{
  "model": "sound classifier",
  "dataset": "synthesized solo parts of chorales (CocoChorales)",
  "train_examples": 39062,
  "time_shift_ms": 50,
  "input": "waveform_16khz",
  "targets": ["instrument"],
  "num_classes": 13,
  "arch": "jasper",
  "norm": "groupnorm",
  "hidden_act": "relu",
  "weight_standardization": false,
  "drop_path": 0.1,
  "depths": [3, 6, 3],
  "kernel_size": 5,
  "wave_channels": 64,
  "wave_strides": [5, 4, 4, 2],
  "widths": [128, 192, 288],
  "loss": "binary_cross_entropy",
  "init": "xavier_uniform",
  "residual_init": "zero_last",
  "optimizer": "soap",
  "beta2": 0.95,
  "learning_rate": 0.0018,
  "beta1": 0.95,
  "shampoo_beta": 0.95,
  "eps": 1e-08,
  "precondition_frequency": 16,
  "max_precond_dim": 1024,
  "merge_dims": true,
  "one_sided": true,
  "adamw_lr_other_params": 0.0027,
  "ema_decay": 0.99,
  "max_steps": 6600,
  "batch_size": 64,
  "epochs": 10.8,
  "lr_schedule": "constant",
  "warmup_steps": 130,
  "weight_decay": 0.2,
  "adamw_weight_decay_other_params": 0.05
}
Rows from block 5, named by matrix and row number. Rows with one number belong to one channel. Each number is 128 + 24 x the weight over its row's rms, rounded and kept within 0 to 255. All counts start at 0.
# convs0: first width-5 conv (model.blocks.5.convs.0.weight, 192x192x5), inputs 84-111, a 5 kernel for each
# convs1: second width-5 conv (model.blocks.5.convs.1.weight, 192x192x5, transposed), outputs 84-111, a 5 kernel for each
convs0.54 [133 136  93  91 150 132 164 122 115 154 128 143 102 106 149 121 140 118 138 126 147 142 128 124 150 134 106 121 137 108 119 136 123 112 140 109 138 140 108 126 145 125 109 153 140 112 149 108 116 159  82  88 178  92  93 157 118 121 159 100  90  95 177  98  86 136 146 135 112 127 134 134 121 125 128 102 109 163 107  81 111 125 159 112  98 183 107  89 202  96  97 169 121  80 159 125 155 117  88 158 121 166 124  94 157  92 191  83  88 149 154 134 109 139 151 138 152 126 137 134 167 121 109 160 137 158 129 121 147 126 101 153 145  94 133 124 157 122  96 155]
convs1.54 [ 59  97  93  83  96 135 146 146 131 143 105 102 132 111 123  96 130 114 113 123 129 154 119 151 146 140 100 118 118 105  90 116 133 108 119 126  80 133 132  92 133 183 143 147 218 116 109 118 118 115 124 130 119 101  98 107 168 121  59 130 148 129 141 133 130 120 123 137 115 133 146 135 137 120 134 114 143 149 122 110 161 138 125 154 150 142 117 129 152 121 114 127 106  78 115 134 149 140 158 177  94 148 135  96 148  94  89  97 108 153 185 126 118 178 143 114 121  85 111 125  88 163 132 106 129 127 153 129 133 126 121 166 139 133 162  83 128 134 134 115]
convs0.55 [ 97 161 128  89 203 151 127 155 158 175 157 156 151 117 163 116 127 113 130 134 111 100 179 122 137 156 163 148 166 130 162 119 151 104 139 153 127 171 167  88 135 135 120 121 117 163 136 164 113 164 163 123 131 167  82 120 115 106 176  68 153 157 119 167  96 124 118 104 120 135 151 126 148 145 144 148 144 128 160  91 179 121 100 130  93 138 144 121 203 113 119 128 125 117 127 152 139 140 133 145 138 118 127 160 138 150 123 140 126 167 124 135 148 123 162 153 134 131 104 165 150 144 155 136 163 160 128 144 105 164 135 133  94 116 113 146 141 142 130 145]
convs1.55 [ 65  60  58  91  28 153 156 153 148 161 118 114 121 129 116 127 127 125 144 130 150 135 164 145 155 104 121 111  94 108 125 127 136 104 149 124 124 129 137  95 160 119 143 116 120 119 126 118 140 115 126 132 122 141 117 106 140  87 107 111 145 131 124 136 137 148 135 148 150 136 143 141 140 130 123 140 126 161 145 120 142 145 139 128 131 129 110 127 138 128 156 137  39 127 161 189 139 131 116 184 136 150 142 121 150  96  68  36  82 133 143 149 135 125 164 135 109 106 113 129 106 127  78 151  60 127 143 133 125 119 154 149 144 152 162 115 120 179 107 100]
convs0.56 [136 135 161 153 150 138 107 142 109 151 135 129 167 107 152 125 127 106 143 123 154 114 151 137 164 113 113 113 123  98 120  97 134 101 108 168 127 174 134 187 182 172 135 190  93 145 146 158 159 155 147 111 151 127 142 130 130  85 143 128 128 125 134 124 145 174 158 182 151 157  86 127 109 145 107 110 123 116 120 130 142 132 140 114 144 117 145 100 161 102 135 167 133 101 145 127 152 132 123 126 142 114 143 109 168 137 114  85 132 153 117 133 125 144 118 119 119 147 112 128  99 163 105 175  82  91 162  96 139 124 140 135 153  85 151 131 133 130 110 124]
convs1.56 [ 87  41  47  36  48 162 154 162 145 188 117 125 138 108 142 129 120 124 124 133 150 155 137 149 133 145 125 146 122 128 131 117 158 128 157 113 121 124 118 120 205  41 200  13 255 128 136 129 127 128 112 134 107 131 138 121 168 144 143 146 133 129 122 134 130 131 143 138 134 127 140 122 136 135 140  89  92  88  99  75 149 147 134 143 140 150 123 143 141 139 110  90  94 138  64 148 161 113 146 159 129 116 112 128 116 112 106  60  72  83 148 141 145 132 135 112 113 113 113 106 167 130 152 129 154 140 136 133 141 137 142 153 134 133 162 108 116 108 156 124]
convs0.57 [149 131 115 108  97 126 164 144 119 111 149 115 114 117 104 143 105 105 145 146 141 150 132  95 147 122 123 108 122 119 117 118 112  93  91 146 195 163 135 138 128 114  99  95 175 126 152 124  89  99  90 123 165 116  98 117 117 103  96 147  90 131 149 136 111 115 149 160 157 137 118 143  86 104 108  94 124 127 141  99  86 149  95 125 110 115 109 113 163 191 119 106 108 153 104 122 111 137 126 132 110 140 127 133 113 120 148 125 143 156 136 141 161 105 189 106 122 122  90 109 154 151 167 104 192 119 136 159  67 173 106 115 159 165  89 126 124 118 140 114]
convs1.57 [ 54  70  63  86  32 144 162 154 148 136 126 133  99 129  89 101 108  93  87  91 164 148 163 149 164 127 122 134 128 124  97 125 125  99 112 105 118 123 120  94  97 165  65 187  35  96 102 101 107 104 105 137 110 106 116 141 161 116 131 167 120 120 121 118  98 140 136 129 145 165 129 126 110 103 130 148 179 129 115 141 141 115 123 140 140 123 129 135 140 136  59 164 123  51 148 138  87 169 161 138 124 128 141 103 146  48  85 132 206 181 141 163 147 156 174 116 123 110 141 138  85 143 101 155 109 139 155 138 140 134 147 148 148 157 103 136  99 173  68 125]
convs0.58 [124  86 107 116 115 147 110 143 132 144 140 115 134 128 108 131 141 143 143 150 169 162 162 157 183 120 132 122 115 108 110 122 130 112 121 153 196 150 162 172 100 114 116 126 126 146 143 130 138 164 131 138 134 149 106 111  92 172 213 141 121 141 125 131 106 178 148 160 146 177 140 136 141 141 130 132 136 130 131 102 161 132 136 126 114 150 120 152 140 121 110 118 118  93 102 132 124 127 110 107 191 162 153 159 152 125 121 112 110 127 138 125 133 120 138 165 151 174 150 152 124 140 108 137 131 168 169 176 197 166 139 135 164 146 150 130 115 126 116 104]
convs1.58 [ 67  73  62  61  38 136 148 140 156 157 132 136 131 132 130 102 107 112 116 119 189 187 187 183 187 135 131 130 129 125 130 144 156 157 148 139 135 132 136 127  99 130 111 140 114 124 123 127 127 126 118 123 124 124 118 150 160 148 144 149 123 128 127 124 125 119 129 124 129 110 126 121 117 112 121  29  47  40  49  41 135 134 125 124 118 121 124 121 121 121 106 112 121 116 115  90  78  81  87  95 108 105 107 110 114 100  96  93 101 105 134 135 126 125 118 114 114 112 111 107 177 184 172 172 163 123 128 124 124 118 116 112 120 117 119 142 118 141 114 114]
convs0.59 [101  97  89 104 145 128 157 140 119 156  92 100 112 126 129 140 125 128 116 108  92 104 134 116 121 137 131 123 119 105 119 127 118 130 106 108 147 166 135 144 128 122 112 125 101 113 124 110 123 129 131 155 101  89  92 141 238 191 162 111 144 165 105 106  90 137 129 128 129 129 151 105 113 130 150 161 172 132 120  90 143 111 139 120  85 173 186 159 112  94 145 146 174 156  77 127 115 111 129 114 117 103  82 105 151 123 137 152 146 173 154 114 114 161 139 139 137 151 125 136 125 128 113 165 132 114 101 100 110 131  99 113 138 103 100 124 105 115 129 113]
convs1.59 [ 89  91  55  87  99 142 116 124 139 128  92 156 140 105 121 156 114 120 117 130  94 133 111 136 144 135 142 133 131 101 165 146 149 153 134 117  92 111  96 105 125 113 139 157 171 105  98  84 116  89 116  86 125 133 100 124  52  48  81  42 133 142 109 137 150 108 134 150 143 142 126 139 135 128 105 142 147 218 187 198 174 174 171 146 135 114 164 170 123 167  91  68 181 151  53 141 178 109 151 123 165 148 120 157 125 187 132  74  63  86 144 102 139 163 107 126 118 120 112 112  84  48  97 121 118 157 155 116 154 151 176 140 121 140 161 115 130 112 121 148]
convs0.60 [104 153 102 109 121 126 133 160 140 110 102 111 110 120 111 152 122 132 146 160  91 104 151 124 113 113  84  94 122 155 133 110 114 140 143  94  95 155 127 111  56 124 113 126 157 103 143 134 137 112 164  99 144 137 118  85  83 133 127 135 174 103 143 152 122 136 134 106 110 122 115  96 119 122 146 169 117 131 147 130 197 156 142  74 117 143 127 154 134 134 146 101 129 128  67 124 157 130 124 140 121 173 139 136 159 106 146  92 110 107 116 190 106 127 165 101 108 114 119  94 114 185  97  97 172 153 200  90 120 208 142 108 128 133  95 131 165 133 143 149]
convs1.60 [ 79  58  50  33  23 145 130 118 145 136  78 112  99 104 112 128 119 113 121 118 156 145 133 154 114 105 123 131 139 140 108 126 128 128 128 108 107 116 105  96 116 127 105 166  86 112 107 106 103 110 119 121 138 106 136 174 105 106 145 166 136 132 121 133 131 144 144 153 139 133 159 133 144 142 136 167 115  95 140 120 131 138 147 145 137 144 133 152 155 130 134 173  46  65 218  82 173 173 170 164  85 136 144 108 146  85  87 119 134 120 131 144 147 152 153 134 113 121 137 136 208 107 145 162 131 129 157 150 132 139 148 152 129 151 128  60 152 134  97  80]
convs0.61 [117 127  96 106 121 174 152 124 129 111 130 124 135 110 121 110 124 143 125 122 157 102 118  93 116 135 136 134 134 129 125 132 137 138 132 190 186 184 136 171 117 138  98 127 131 134 130 125 102 101 121 134 141 141 137 160 155 139 154 147 119 123 145 130 134 211 168 156 162 154 155 156 162 132 132 108 124 152 125 127 100 112 127 120 144 148 152 123 147 148 114 124 160 115 106 131 129 139 125 153 157 154 152 112 105  98 146 143 135 108 147 135 125 137 160 112  85  91 111  83 140 136 114 138 151 181 163 186 142 152 110 119 118  93 103 137 126 137 129 141]
convs1.61 [ 61  70  95  92  85 158 149 142 149 142 110 145 128 127 119 126 118  92 119 139 163 168 159 144 150  99 139 122 127 128  71 103 121 151 135 126 143 145 109 105 132  99 127  77 108 108 119 122 120 126 105 118  91 102  88 191 145 140 157 140 107 120 123 105 115 106 112 133 145 133 121 102 107  82  95 141 124 141 128 118 139 137 148 150 137 125 119 125 119 126 117 100 127 118 142 165 136 177 147 125 167 126 147 154 140  95  86  87  73  89 165 127 135 156 147  91  99 127 119  98 150 146 147 156 149 145 134 134 142 141 149 132 119 117 146  92 119 131 102 109]
convs0.62 [123 113 116 127 119 133 119 116 136 104 142 133 145 129 135 115  93 111 116  98 104 103 111 104 101 195 177 185 163 163 187 172 171 159 159 130 118 119 111 136 100 153  91 158 100  99  92  85  95 102 115 120 127 130 129 147 133 150 141 151 130 120 148 125 152 114 129 122 126 154 145 124 134 121 125 162 134 169 127 167 130 118 141 116 159 121 115 132 132 133 125 118 116 104 123 119 141 138 137 162 112 126 130 122 125 119 107 123 111 121 103 123 110 142 119 117 131 129 123 122 133 180 122 192 135 107 123 113 117 140 134 121 108 106 119 126 126 144 133 154]
convs1.62 [183 176 167 187 156 135 140 126 125 133 145 132 167 131 154 148 125 128 139 130  84  82  84  91 103 122 117 116  84 108  97  94  52  54  40 144 145 144 146 131 162  99 159  90 169 146 133 133 130 133 116 136 109 128 124 130 142 121 130 135 150 153 132 145 114 125 131 115 140 118 126 127 123 120 120 149 139 117 136 106 115 135 123 119 121 104 115 112 121 121 122 147 148 137 152 135 177 143 158 149 144 141 141 141 146 140 137 124 137 134  98 141 108 125 111 125 143 137 147 155 100  19  89   5  79 123 134 122 129 122 130 134 144 124 137 124  99 103 142 105]
convs0.63 [148 174 153 120 170 135 132 179 146 159 139 160 156 147 179 106 119 116 126 110 113 122 159 137 112 131 130 117 133 133 115 117 120 118 122 120 141 140 152 160 134 125 111 127 113 111 145 130 124 142 116 111 128 131 113 132 124 115 141 121 106 105  98 108 104 172 155 169 164 160 139 144 135 148 143 112 110  93 106 103 108 124 108  81 121 175 160 155 166 155 103 121 117 109 134 106 127 135 114 134  88 102 112 113 127  95 107 118  92 114 103 122 108  95 119 113 112 117 129 125 129 120 117 104 124 113 147 109 149 175 104 106 100 124 110 100 107 127 107 117]
convs1.63 [145 108 132 167 105 175 158 167 180 178  91  93 110  68 120 138 129 139 144 135 137 146 139 143 150 108  92 104  94  79 138 138 155 137  95 151 141 138 145 136 104  87 125  83 163 125 111 113 131 111 121 155  93 110 137 117 146  96 118 174 148 129 115 131 127 212 190 204 214 218 138 150 147 131 142 172 143 163 130 156 126 151 139 127 160 147 150 155 146 151 163 124 131 149 124 125 133 130 134 117 121 135 124 127 101  94 114 102  79 113 174 136 116 146 152 121 131 135 133 159 151 168 153 127  85 148 137 124 123 149 159 151 157 147 145 145 147 155 119 144]
convs0.64 [108 101 149  99 136 106 146 103 133 117 117  81 119 121 119  84 149 117  99 115 122 143 143 127 117  91 106  87 116  96 128 108 104 124 129 107  93 142 113  94  77  94  89 132 117 145 144 153 148 123 116 130 160 132 101 100 150 102 153  96 126 130 131 140 109 122 111 150  97 167  95 108 113 125  92 117 122 114 121 110 162 129  97 116 133  96 173  78 141 121  96 130 136  91 158 167 112 124 153 161 166 138 109 125 128 155 142 157 149 121 169 114 112 164 126 121 123 119 148 119 126 105 111 154 102 173  98  91 199 108 120 113 141 117 143 166 116 124 156 167]
convs1.64 [ 27  59  31  34  34 153 138 136 146 159 135 117 126 115 141  81  94 103 110 100 149 152 156 151 162 147 127 131 128 128  90 101 120 127 136 113 132  99 116 112 158  90 146  99 159 119 101  97 105 115 126 128 117 140 108 111 183 163 159 127 103 127 120 135 100 140 131 135 140 126 125 128 120 136 148  98 148 141 120 128 138 136 138 140 132 144 155 133 148 173  53 145 163  70  89 233 122 147 152 133 137  97 152 150 126 122 122  77 113 131 130 165 146 128 133 136 140 141 118 134 110 170 137 147 119 134 130 132 139 112 153 127 146 129 141 185  71 153 160  95]
convs0.65 [127 127 133 101 152 157 167 171 148 161 118 143 122 118 170 129 103 151 163 141 163 128 212 111 154 130 130 111 157 109 121 111 131  93 123 148 123 153 136 148 112 138  95 128 132 134 128 140 123 154 151 150 144 182  98 143 143 100 155 117 137 135 121 161 104 117 151 162 146 126 116 141 132 161 161 126 105 135 144  97 148 132 128 141  78 137 170 115 176 107 138  87 163 119  95 159 151 149 130 144 172 144 163 146 183 144 155 137 128 206 169 158 124 131 155 102 117 159 102 127 145 157 105 127 158 138 174 135 163 184 118 116 164  96 126 161 144 151 112 155]
convs1.65 [ 78  60  62  60  26 164 150 166 143 186 111 134 110 124 116 110 107 115 117 119 185 149 180 170 160 124 124 127 118 115 127 143 157 132 164 127 131 128 132 120 161  82 137 101 144 114 121 115 130 120 113 126 113 132 104 140 164 111 130 136 126 154 131 137 142 143 147 142 151 149 133 118 125 122 123 108  94 107 108 113 142 135 133 128 135 135 115 122 135 133  97 176  70  92 173 126 117 133  92 113 116 134 136 123 148  96  94  68 128 112 141 149 144 132 143 122 113 114 117 118 159 149 141 179  89 127 138 132 132 122 157 133 132 154 129 129 117 167  98  91]
convs0.66 [ 98 132 104  99 112 132 145 152 117 157 106 148 124 114 149 142 131 135 140 165 185 137 143 183 129 135 127  94 134 129 113 134  99 113 115 206 129 154 172 126 109 115 141 131 105 124 130 136 143 128 196  88 126 169 153 153 132 119 168 135 189  88 128 164 123 155 145 135 149 125 151 125 145 170 169 184 123 133 171 148 205 143 155 165 125 172  93 168 135 120 144 130 126 126 165 116 151 141 122 136 139 165 159 120 159 116 102 109 104 139 113 162 146 153 126 112  97 113 112 114 125 163 166 139 134 180 192 163 145 228 158 114 134 116 124 100 161 128 136 151]
convs1.66 [ 66  59  54  33  33 124 128 125 127 154 110 130 131 129 123 116 118 111 125 120 169 173 163 178 154 126 145 146 141 145 139 145 161 167 148 130 127 125 129 123  98 107 130 110 146 109 121 120 127 129 103 124 124 122 133 170 157 169 142 138 133 138 135 131 147 136 136 151 146 123 147 120 120 122 123  95  69  85 100  91 128 134 131 133 124 141 118 136 137 132 222 103  51 189 167  89 153 102  89 131 114 138 132 138 152  99  93  83  69  79 156 127 150 145 129 118 130 120 133 113 212 138 161 153 152 127 131 120 118 130 143 131 123 131 132 101 156 111 153 109]
convs0.67 [110 128 112 105 132 161 113 112 111 149 112 143 107 141 128 104 103  82 134 155 164 130 109 130 125 105 101 103 139 126 138 117 113 128 100 142 153 164 145 146  97 107 105  96 132 146 123  78 127 163 167 134 148 119 139  99 134 162 137 142 137 137 161 136 122 152 138  95 141 133 116 127  94 127 109 123 123 129 120 128 142 143 113 112 126 128 129 170 122 146 130 125 123 132  98 123 147 126 161 132 122 140 139 120 112 161 146 113 119 163 112 140 128 159 189 110  68  97  98  78  98 119  93 129 148 141 146 103 175 171 134 116 108 133  81  97 138 132 153 119]
convs1.67 [ 88  74  87  82  80  99 131 104 148  71 132 150 131 124 116 135 134 127 137 134 146 150 137 170 160 116 142 127 131  99 132 173 130 162 141 135 124 133 123 115  69 145  96 159  77 118 128 134 127 140 127 139 137 131 125 147  96  98  84 128 103 132 136 111 139 117 119 116 124 138 122 114 123 126 136 103 107  90 120  65 136 148 118 121 123 158 125 139 145 127  97 140  87  61 167  82 119 120  77 112 104 120 144 115 121  70  64  92 129 116 154 126 161 137 132 141 135 132 138 166 196 141 179 144 156 125 136 127 126 135 136 146 133 136 148 101 129 114  98 108]
convs0.68 [129 157 135 146 119 138 124 109 122  94  93 139 112 135 120 108 136 151 108  88 142 153 112 147 106 115 109 114 110 156 124 105  98 152 153 127 143 111 112 142  67  42  96  61 131 122 167 157 151 115 161 120 173 123 159 154 118 129 126 134 164 122 174 112 161 146 134 146 145 169 144 126 139 104 118 119 114 139 114 125 175 127 121 100 104 135 128 163 139 146 112 138 140 110 114 105 192 109 150 114 109 163 104 120 103 137 152 104 106  98  96 165 114 145 115 101 139  98 149 105 117 181 141 175 150 126 123 115 115 129 121 132  99 107  95  82 191 103 177 113]
convs1.68 [103  67  91  70  84 159 169 175 188 172 113 141 128 134 119  95 112 111 122 122 148 173 153 179 170  86 139 118 135  74 153 167 148 162 108 137 115 129 127 130  60 110 119 118 123 101 124 136 118 136 120 136 129 144 136 200 145 154 135 136 116 120 113  93 139 138 140 119 126 125 125 109 111 129 136 100 118 100 101  83 114 125 128 122 132 109 128 123 118 118 126 100 117 104 123 111 157 151 155 125 106 149 158 159 158 113  97 119  89  90 149 148 123 149  86 119 150 125 131 115 154  87 142  93 138 133 115 126 113 131 122 152 120 129 128  94 156 123 131 143]
convs0.69 [136 140 123 124 139 136 155 144 131 151 153 143 126 143 135 148 146 140 135 163 118 144 126 143 146 156 124 140 130 150 111 165 132 137 131 128 166 120 150 121 184 140 151 137 182 129 140 128 144 166  97 129 146 120 108 146  70 121 112 132 111 124 148 105 109 135 157 135 138 127 166 110 163 111 178 114 127 152  96 109 103 132 116 120 124 174  88 137 121 161  97 124 178  79  95 138 134 127  99 145 119 158  94 121 134 128 181 111 103 130 171 112 107 106 155 126 146 119 130 112 196 106 144 128 164 170 107 144 125 168 110 169 153 137  81 126 131 121 115 127]
convs1.69 [ 32  69  35  50  10 151 155 146 167 150 119 123 117 134 106  97 116  99 116 109 180 178 172 165 161 124 127 121 138 115  98 137 119 142 110 129 117 132 124 119  53 207  44 226  27 119 114 114 119 119 126 122 115 130 114 159 166 168 146 160 143 137 147 135 139 141 142 135 142 129 139 132 117 133 133  81 101  84  73 102 143 122 127 141 129 128 143 134 134 124  88 112 152  77 111 101  99 157 174 139 104 113 125 116 129  63 102 141 132  92 143 141 141 150 137 113 127 129 131 126 104 178 149 159 146 128 142 128 123 129 142 136 144 131 121 146 122 147 114 126]
convs0.70 [177 130 127 135 144 122 117 109 143 181 123 143 108 130 117 101  97 113 104  92  92 139 120 115 173 109  68 147 119 121  73  83 141 133 127 113 137 126 141 144 108  97 109  96  87  70 129 121 140 118 126  99  83 145 122 152 146  97 106 101 140 105  81 161 118 128 175 123 166 185 121 134 122 146 171 150 105 110 141 124 178 118 109 141 125 117 124 147 153 125 183 100  92 126 107 160 122 131 121 123 130 132 114 121 183 163 117 118 113 173 125 124 130 129 116 120 115 108 114 128 147 116 153 120  89 131 147 144 153 148 167 118  81 120 121 140 147 134 118 140]
convs1.70 [ 43  53  63  45  44 156 150 142 179 149 135 117 111 131 103 111 120 121 131 133 176 148 193 160 184 119 133 122 110 126 116 112 123 149 131 127 138 130 147 114 147 125 165 148 144 113 105 111 122 118 128 112 111 115 105 160 177 162 119 128 110 127 120 107 127 143 138 140 140 117 154 119 158 151 157 103  78 135 117  92 136 142 121 115 134 134  92 133 123 122 174 110  91 131 170 154 134 146  98 180 100 149 151 149 171  90 110  87  96  93 146 114 119 111 127 130 105 107  93  76 105 154  99 140  88 128 145 145 124 145 149 145 164 143 160 131  97 116  80 121]
convs0.71 [113 125 119 122 125 114 134 134 155 159 140 135 163 143 148 139 138 150 146 154 123 122 131 168 142 140 141 142 128 129 144 134 136 122 125 141 116 171 164 179 124 125 117 121 117 125 118 133 147 129 130 137 124 132 144 160 162 155 136 146 138 142 124 131 146 179 161 190 166 179 137 148 157 172 164 139 146 141 135 140 141 142 123 129 112 164 168 148 128 158 110 127 142 113 130 129 129 131 135 133 168 166 173 155 168 149 131 121 132 138 145 135 142 142 133 156 164 173 163 167 137 138 136 131 123 147 147 189 146 144 127 145 161 151 145 127 119 131 128 129]
convs1.71 [ 90  82  62  35  30 160 136 166 128 185 129 119 135 111 126 134 134 127 126 125 190 171 174 174 161 141 143 142 154 115 156 161 173 169 165 141 135 130 131 141 129 111 135 102 138 114 127 132 136 131 103 113 122 113 115 124 153 134 110 104 129 131 138 133 133 156 169 163 133 143 121  91  78  89  84  76 102 127  98 159 151 151 132 123 141 110 105 112 124 132 120 102 120 118  88 116 110 103  90  89  91 101 107 143 139 132 118  84  55  61 156 158 151 156 139 136 135 147 123  99 178 180 172 184 155 132 130 132 129 132 150 126 137 137 103 111 121 106 107  83]
convs0.72 [138 131 142 121 147 158 124 168 129 147 133 136 140 107 159 155 123 125 180 149 184 138 159 136 137 112 127 129 131 113 131 129 134 102 119 175 156 175 126 143 116 146 113 146 126 170 161 123 122 145 123 124 156 135 103 147 135 138 171 140 133 118 155 113 110 160 166 151 153 141 143 165 164 179 163 136 102 140 118 110 152 162 134 127 143 137 181 145 163 119 149 130 130 170 138 122 149 142 121 169 176 201 154 132 153 154 129 131 119 120 107 162 132 122 154 144 135 160 129 157  97 156 104 117 139 115 174 137 152 157 153 106 154 128 162 136 152 147 129 171]
convs1.72 [ 54  46  50  54  30 159 142 162 140 183 124 120 118 116 129 112 110 113 108 116 200 163 176 161 168 141 126 151 124 128 110 119 144 131 159 128 135 134 140 124 188  66 162  69 168 107 108 125 117 122 110 130 111 116 109 138 166 120 129 139 128 133 123 126 132 132 146 143 149 151 144 125 132 119 121  75  81  68  74  83 144 131 139 125 139 138 116 121 132 141  56 199  87  70 170 123 101 112  78  94 127 126 122 128 131 106  88  45  90 118 132 148 133 124 144 126 124 118 117 113 159 175 146 183 135 113 122 123 122 122 127 124 114 126 119 123 126 136 102  97]
convs0.73 [ 94 100  92 117 121 116 142 117 156 129 105 116 127 106 129 119 123 120 144 141 115 151 183 184 176 121 121 122 136 122 119 110 124 120 121 151 153 161 170 168 113 130 138 131 116 133 113 130 146 137 168 109 126 160 120 180 191 217 241 190 152 119 115 157 118 153 111 113 154 136 123 129 119 129 138 154 132 129 149 127 148 148 162 144 117 172 166 187 194 142 133 167 113 126 172 133 115 117 108 112 102 125 122 148 107 120 126 149  98  91 112 118 149 131 119 141 127 139 134 118 123 127 147 144 146 121 112 112 116 148 137 119 137 128 110 128 122 118 111 116]
convs1.73 [126  95  75  72  59 139 162 163 167 161 116 104 115 115  84  96 119 105 145 134 197 177 177 195 203  98 133 122 119 121 137 127 151 156 146 116 108 106  88  95 135 126 145 132 117 112 104 110 122  99 133 123 118 100 137  83  14   0  57  74 127 128 131 116 128 150 124 143 151 140 160 139 132 128 112 118  92 108 114 109 128 134 129 115 106 125 118 127 135 127 187  96 116 170 129 128 122 110  79 125 135 136 124 135 140 129  85  69  94 117 143 137 136 138 131 117  90 104 112  89 150 149 136 157 157 125 129 130 142 134 133 119 108 118 117 137 127 123 106 112]
convs0.74 [123 156 127 126 182 136 112 109  89 132  83 132 120  98 162 105 111 131 115  84 130 137 141 153 113 106 106 105 113  99 108 121 125 108 127 149 105  94 141 124 105 117 102  94 122 107 124 134 112 121 178  87 141 119 102 144 143 115 163 139 178 120 122 128 108  93 101 136 116 144 132 128 120 110 117 145 105 114 137 114 123 176 101 149  95 101 116 175 138 115 155 146 134 158 153 116 164  87 119 188 110 131  79 106 178 155 119 100  96 103  94 174  96 103 181 116 119 112 110 135 109 151 131  80 178  91 182 116 108 167 166 145  97 120 136 103 147  97 108 173]
convs1.74 [143  82 103 135  89 124 125 122 125 134 121 121 151 133 121 159 137 159 148 145 132  83 113 113  93 110 126 134 105 118 139 121 133  81 146 117 106 109 122 105 180  90 171 113 128 114 117 121 124 138 129 109 158 115 123 115 104  73  94 105 134 137 108 136 129 123 121 136 127 138 129 119 144 119 120 165 155 151 165 136 123 129 120 101 113 151 119 160 168 129 129 197  57  87 229 169 138 158  94 119 138 167 137 130 153  58  70  30  59 131 127 130 156  96 166 148 123 137 135 142 115 137  65 159  95 136 149 130 120 131 157 125 154 155 130  58  83 114  48 116]
convs0.75 [111 124 114 122 124 128 122 133 148 164 103 126 126 113 130 140 120 123 121 114 132 128 155 190 188 131 137 138 128 122 115 128 125 142 131 125 115 156 134 173 112 117 122 148 113 127 129 138 182 143 121 147 124 118 138 147 169 199 204 167 131 139 139 108 134 107 143 137 153 122  96 111 109 139 139 130 130 158 142 134  92  99 124 127 108 154 159 155 156 142 144 103 127 155 112 118 137 117 123 113 119 175 148 144 158 130 135 117 103 110 141 147 117 126 117 112 117 150 126 121 156 144 146 146 134 105 151 144 102 128 111 142 146 115 121 137 125 121 125 141]
convs1.75 [ 86  81  73  54  52 157 145 140 137 130 121 119 126 122 133  97 109 119 128 132 184 179 199 198 221 145 127 132 122 114 118 146 168 154 138 118 117 119 124 115 134  93 126 120 153 108 113 111 120 114 122 118 119 123 120 158 129 122 113 116 128 138 132 131 135 109 116 115 113 115 147 138 129 136 140  57  72  80  78  80 130 133 115 109 109 124 124 121 112 120 125 130 126 141 137  92  97  88  92 112 131 133 119 126 127 111 103  92  88  83 134 120 116 101  93 122 124 121 125 110 185 183 179 162 148 130 135 137 132 132 117 113 130 138 137 164 145 140 133 149]
convs0.76 [107 118 132 139 128  95 103 109 110 116 107 121 128 114 122 147 144 157 128 143 164 148 165 152 155 145 149 125 107 106 101 118 134 132 110 149 131 107 114 152 132 138 110  95  96 107  96 113 113 127 123 105 100 108 122 215 176 125 104  83 135  92 102 104 126 109 111 130 126 142 135 115 140 127 119 156 117  89 101 111 157 113 115 134 115 197 184 109 107 100 115 105 122 113 131 119 124 139 142 136 116 112 138 144 142  81  89 163 220 204 127 159 150 127 115 114 116 112 119 132 140 166 124 100  89 178 169 160 119 116  80  88 105 130 131 128 121 131 137 132]
convs1.76 [ 99  74  54  74  87 100 127 133 108 140  97 107 121 123 136 150 139 137 121 133 152 148 133 138 142 122 123 128 123 106 105 131 117 136 152  98 108 121  83 118 163 120 164 154 174 106 120 133 123 117 110 106 106 118 135 172 161 123  88  23 132 144 132 131 140 155 144 152 129 130 141 128 139 155 152 154 131 131 163 193 134 132 142 128 129 140 132 138 139 139 132 103 111 127 102 137 242 195 130 123 127 129 152 142 135 255 254 170 102  61 145 175 177 146 142 122 131 118 111  93 121 128 143 121 119 157 146 129 145 140 162 153 108 135 135  90 109 100 135 147]
convs0.77 [ 90  93 130  93 102 121 149 188 145 164  96 109 149 123 113 103 103 108 101 129 113 106 155 163 142  91 108 109  99 114 102  75 113 110  94 156 158 131 160 159 106 127 131 116 124 101 115 127 123  86 162 143 125 138 134 138 130 136 142 162 149 134 122 120 116 158 161 151 118 148  83 122 133 118 118 130 125 112 154 140 159 151 169 153 167 140 202 146 131 149 140 100 153 145 122 108 113 167 113 110 140 138 140 133 139 133 109 147 107  95 113 117 143 115 105 106 124 104 100 134 117 115 136 118 110 116 140 192 135 128 161 100 151 115 151  98 112 151 113 100]
convs1.77 [ 83  59  76  60  51 141 164 103 130 162 104 131  93  97 118 125 121 131 123 138 108 108 129 126 143 109 141 140 117 140 138 137 121 105 126  90 143 136  85 137 129 112 148 109 111 114 134 139 125 141 126 103 113 108 112 134  88 115 159  99 153 113 138 125 115 127 121 118 150 125 136 124 135 131 158 141 145 128 121 160 130 124 153 125 108 124 148 157 125 147 159 110  83 139 134 144 157 194 128 149 183 122 138 142 166 127  77 120  99  67 105 107 170 135 135 160 131 136 147 112 139  90 128 137 136 156 136 129 149 119 167 106 150 158 117 140 164  97 130 173]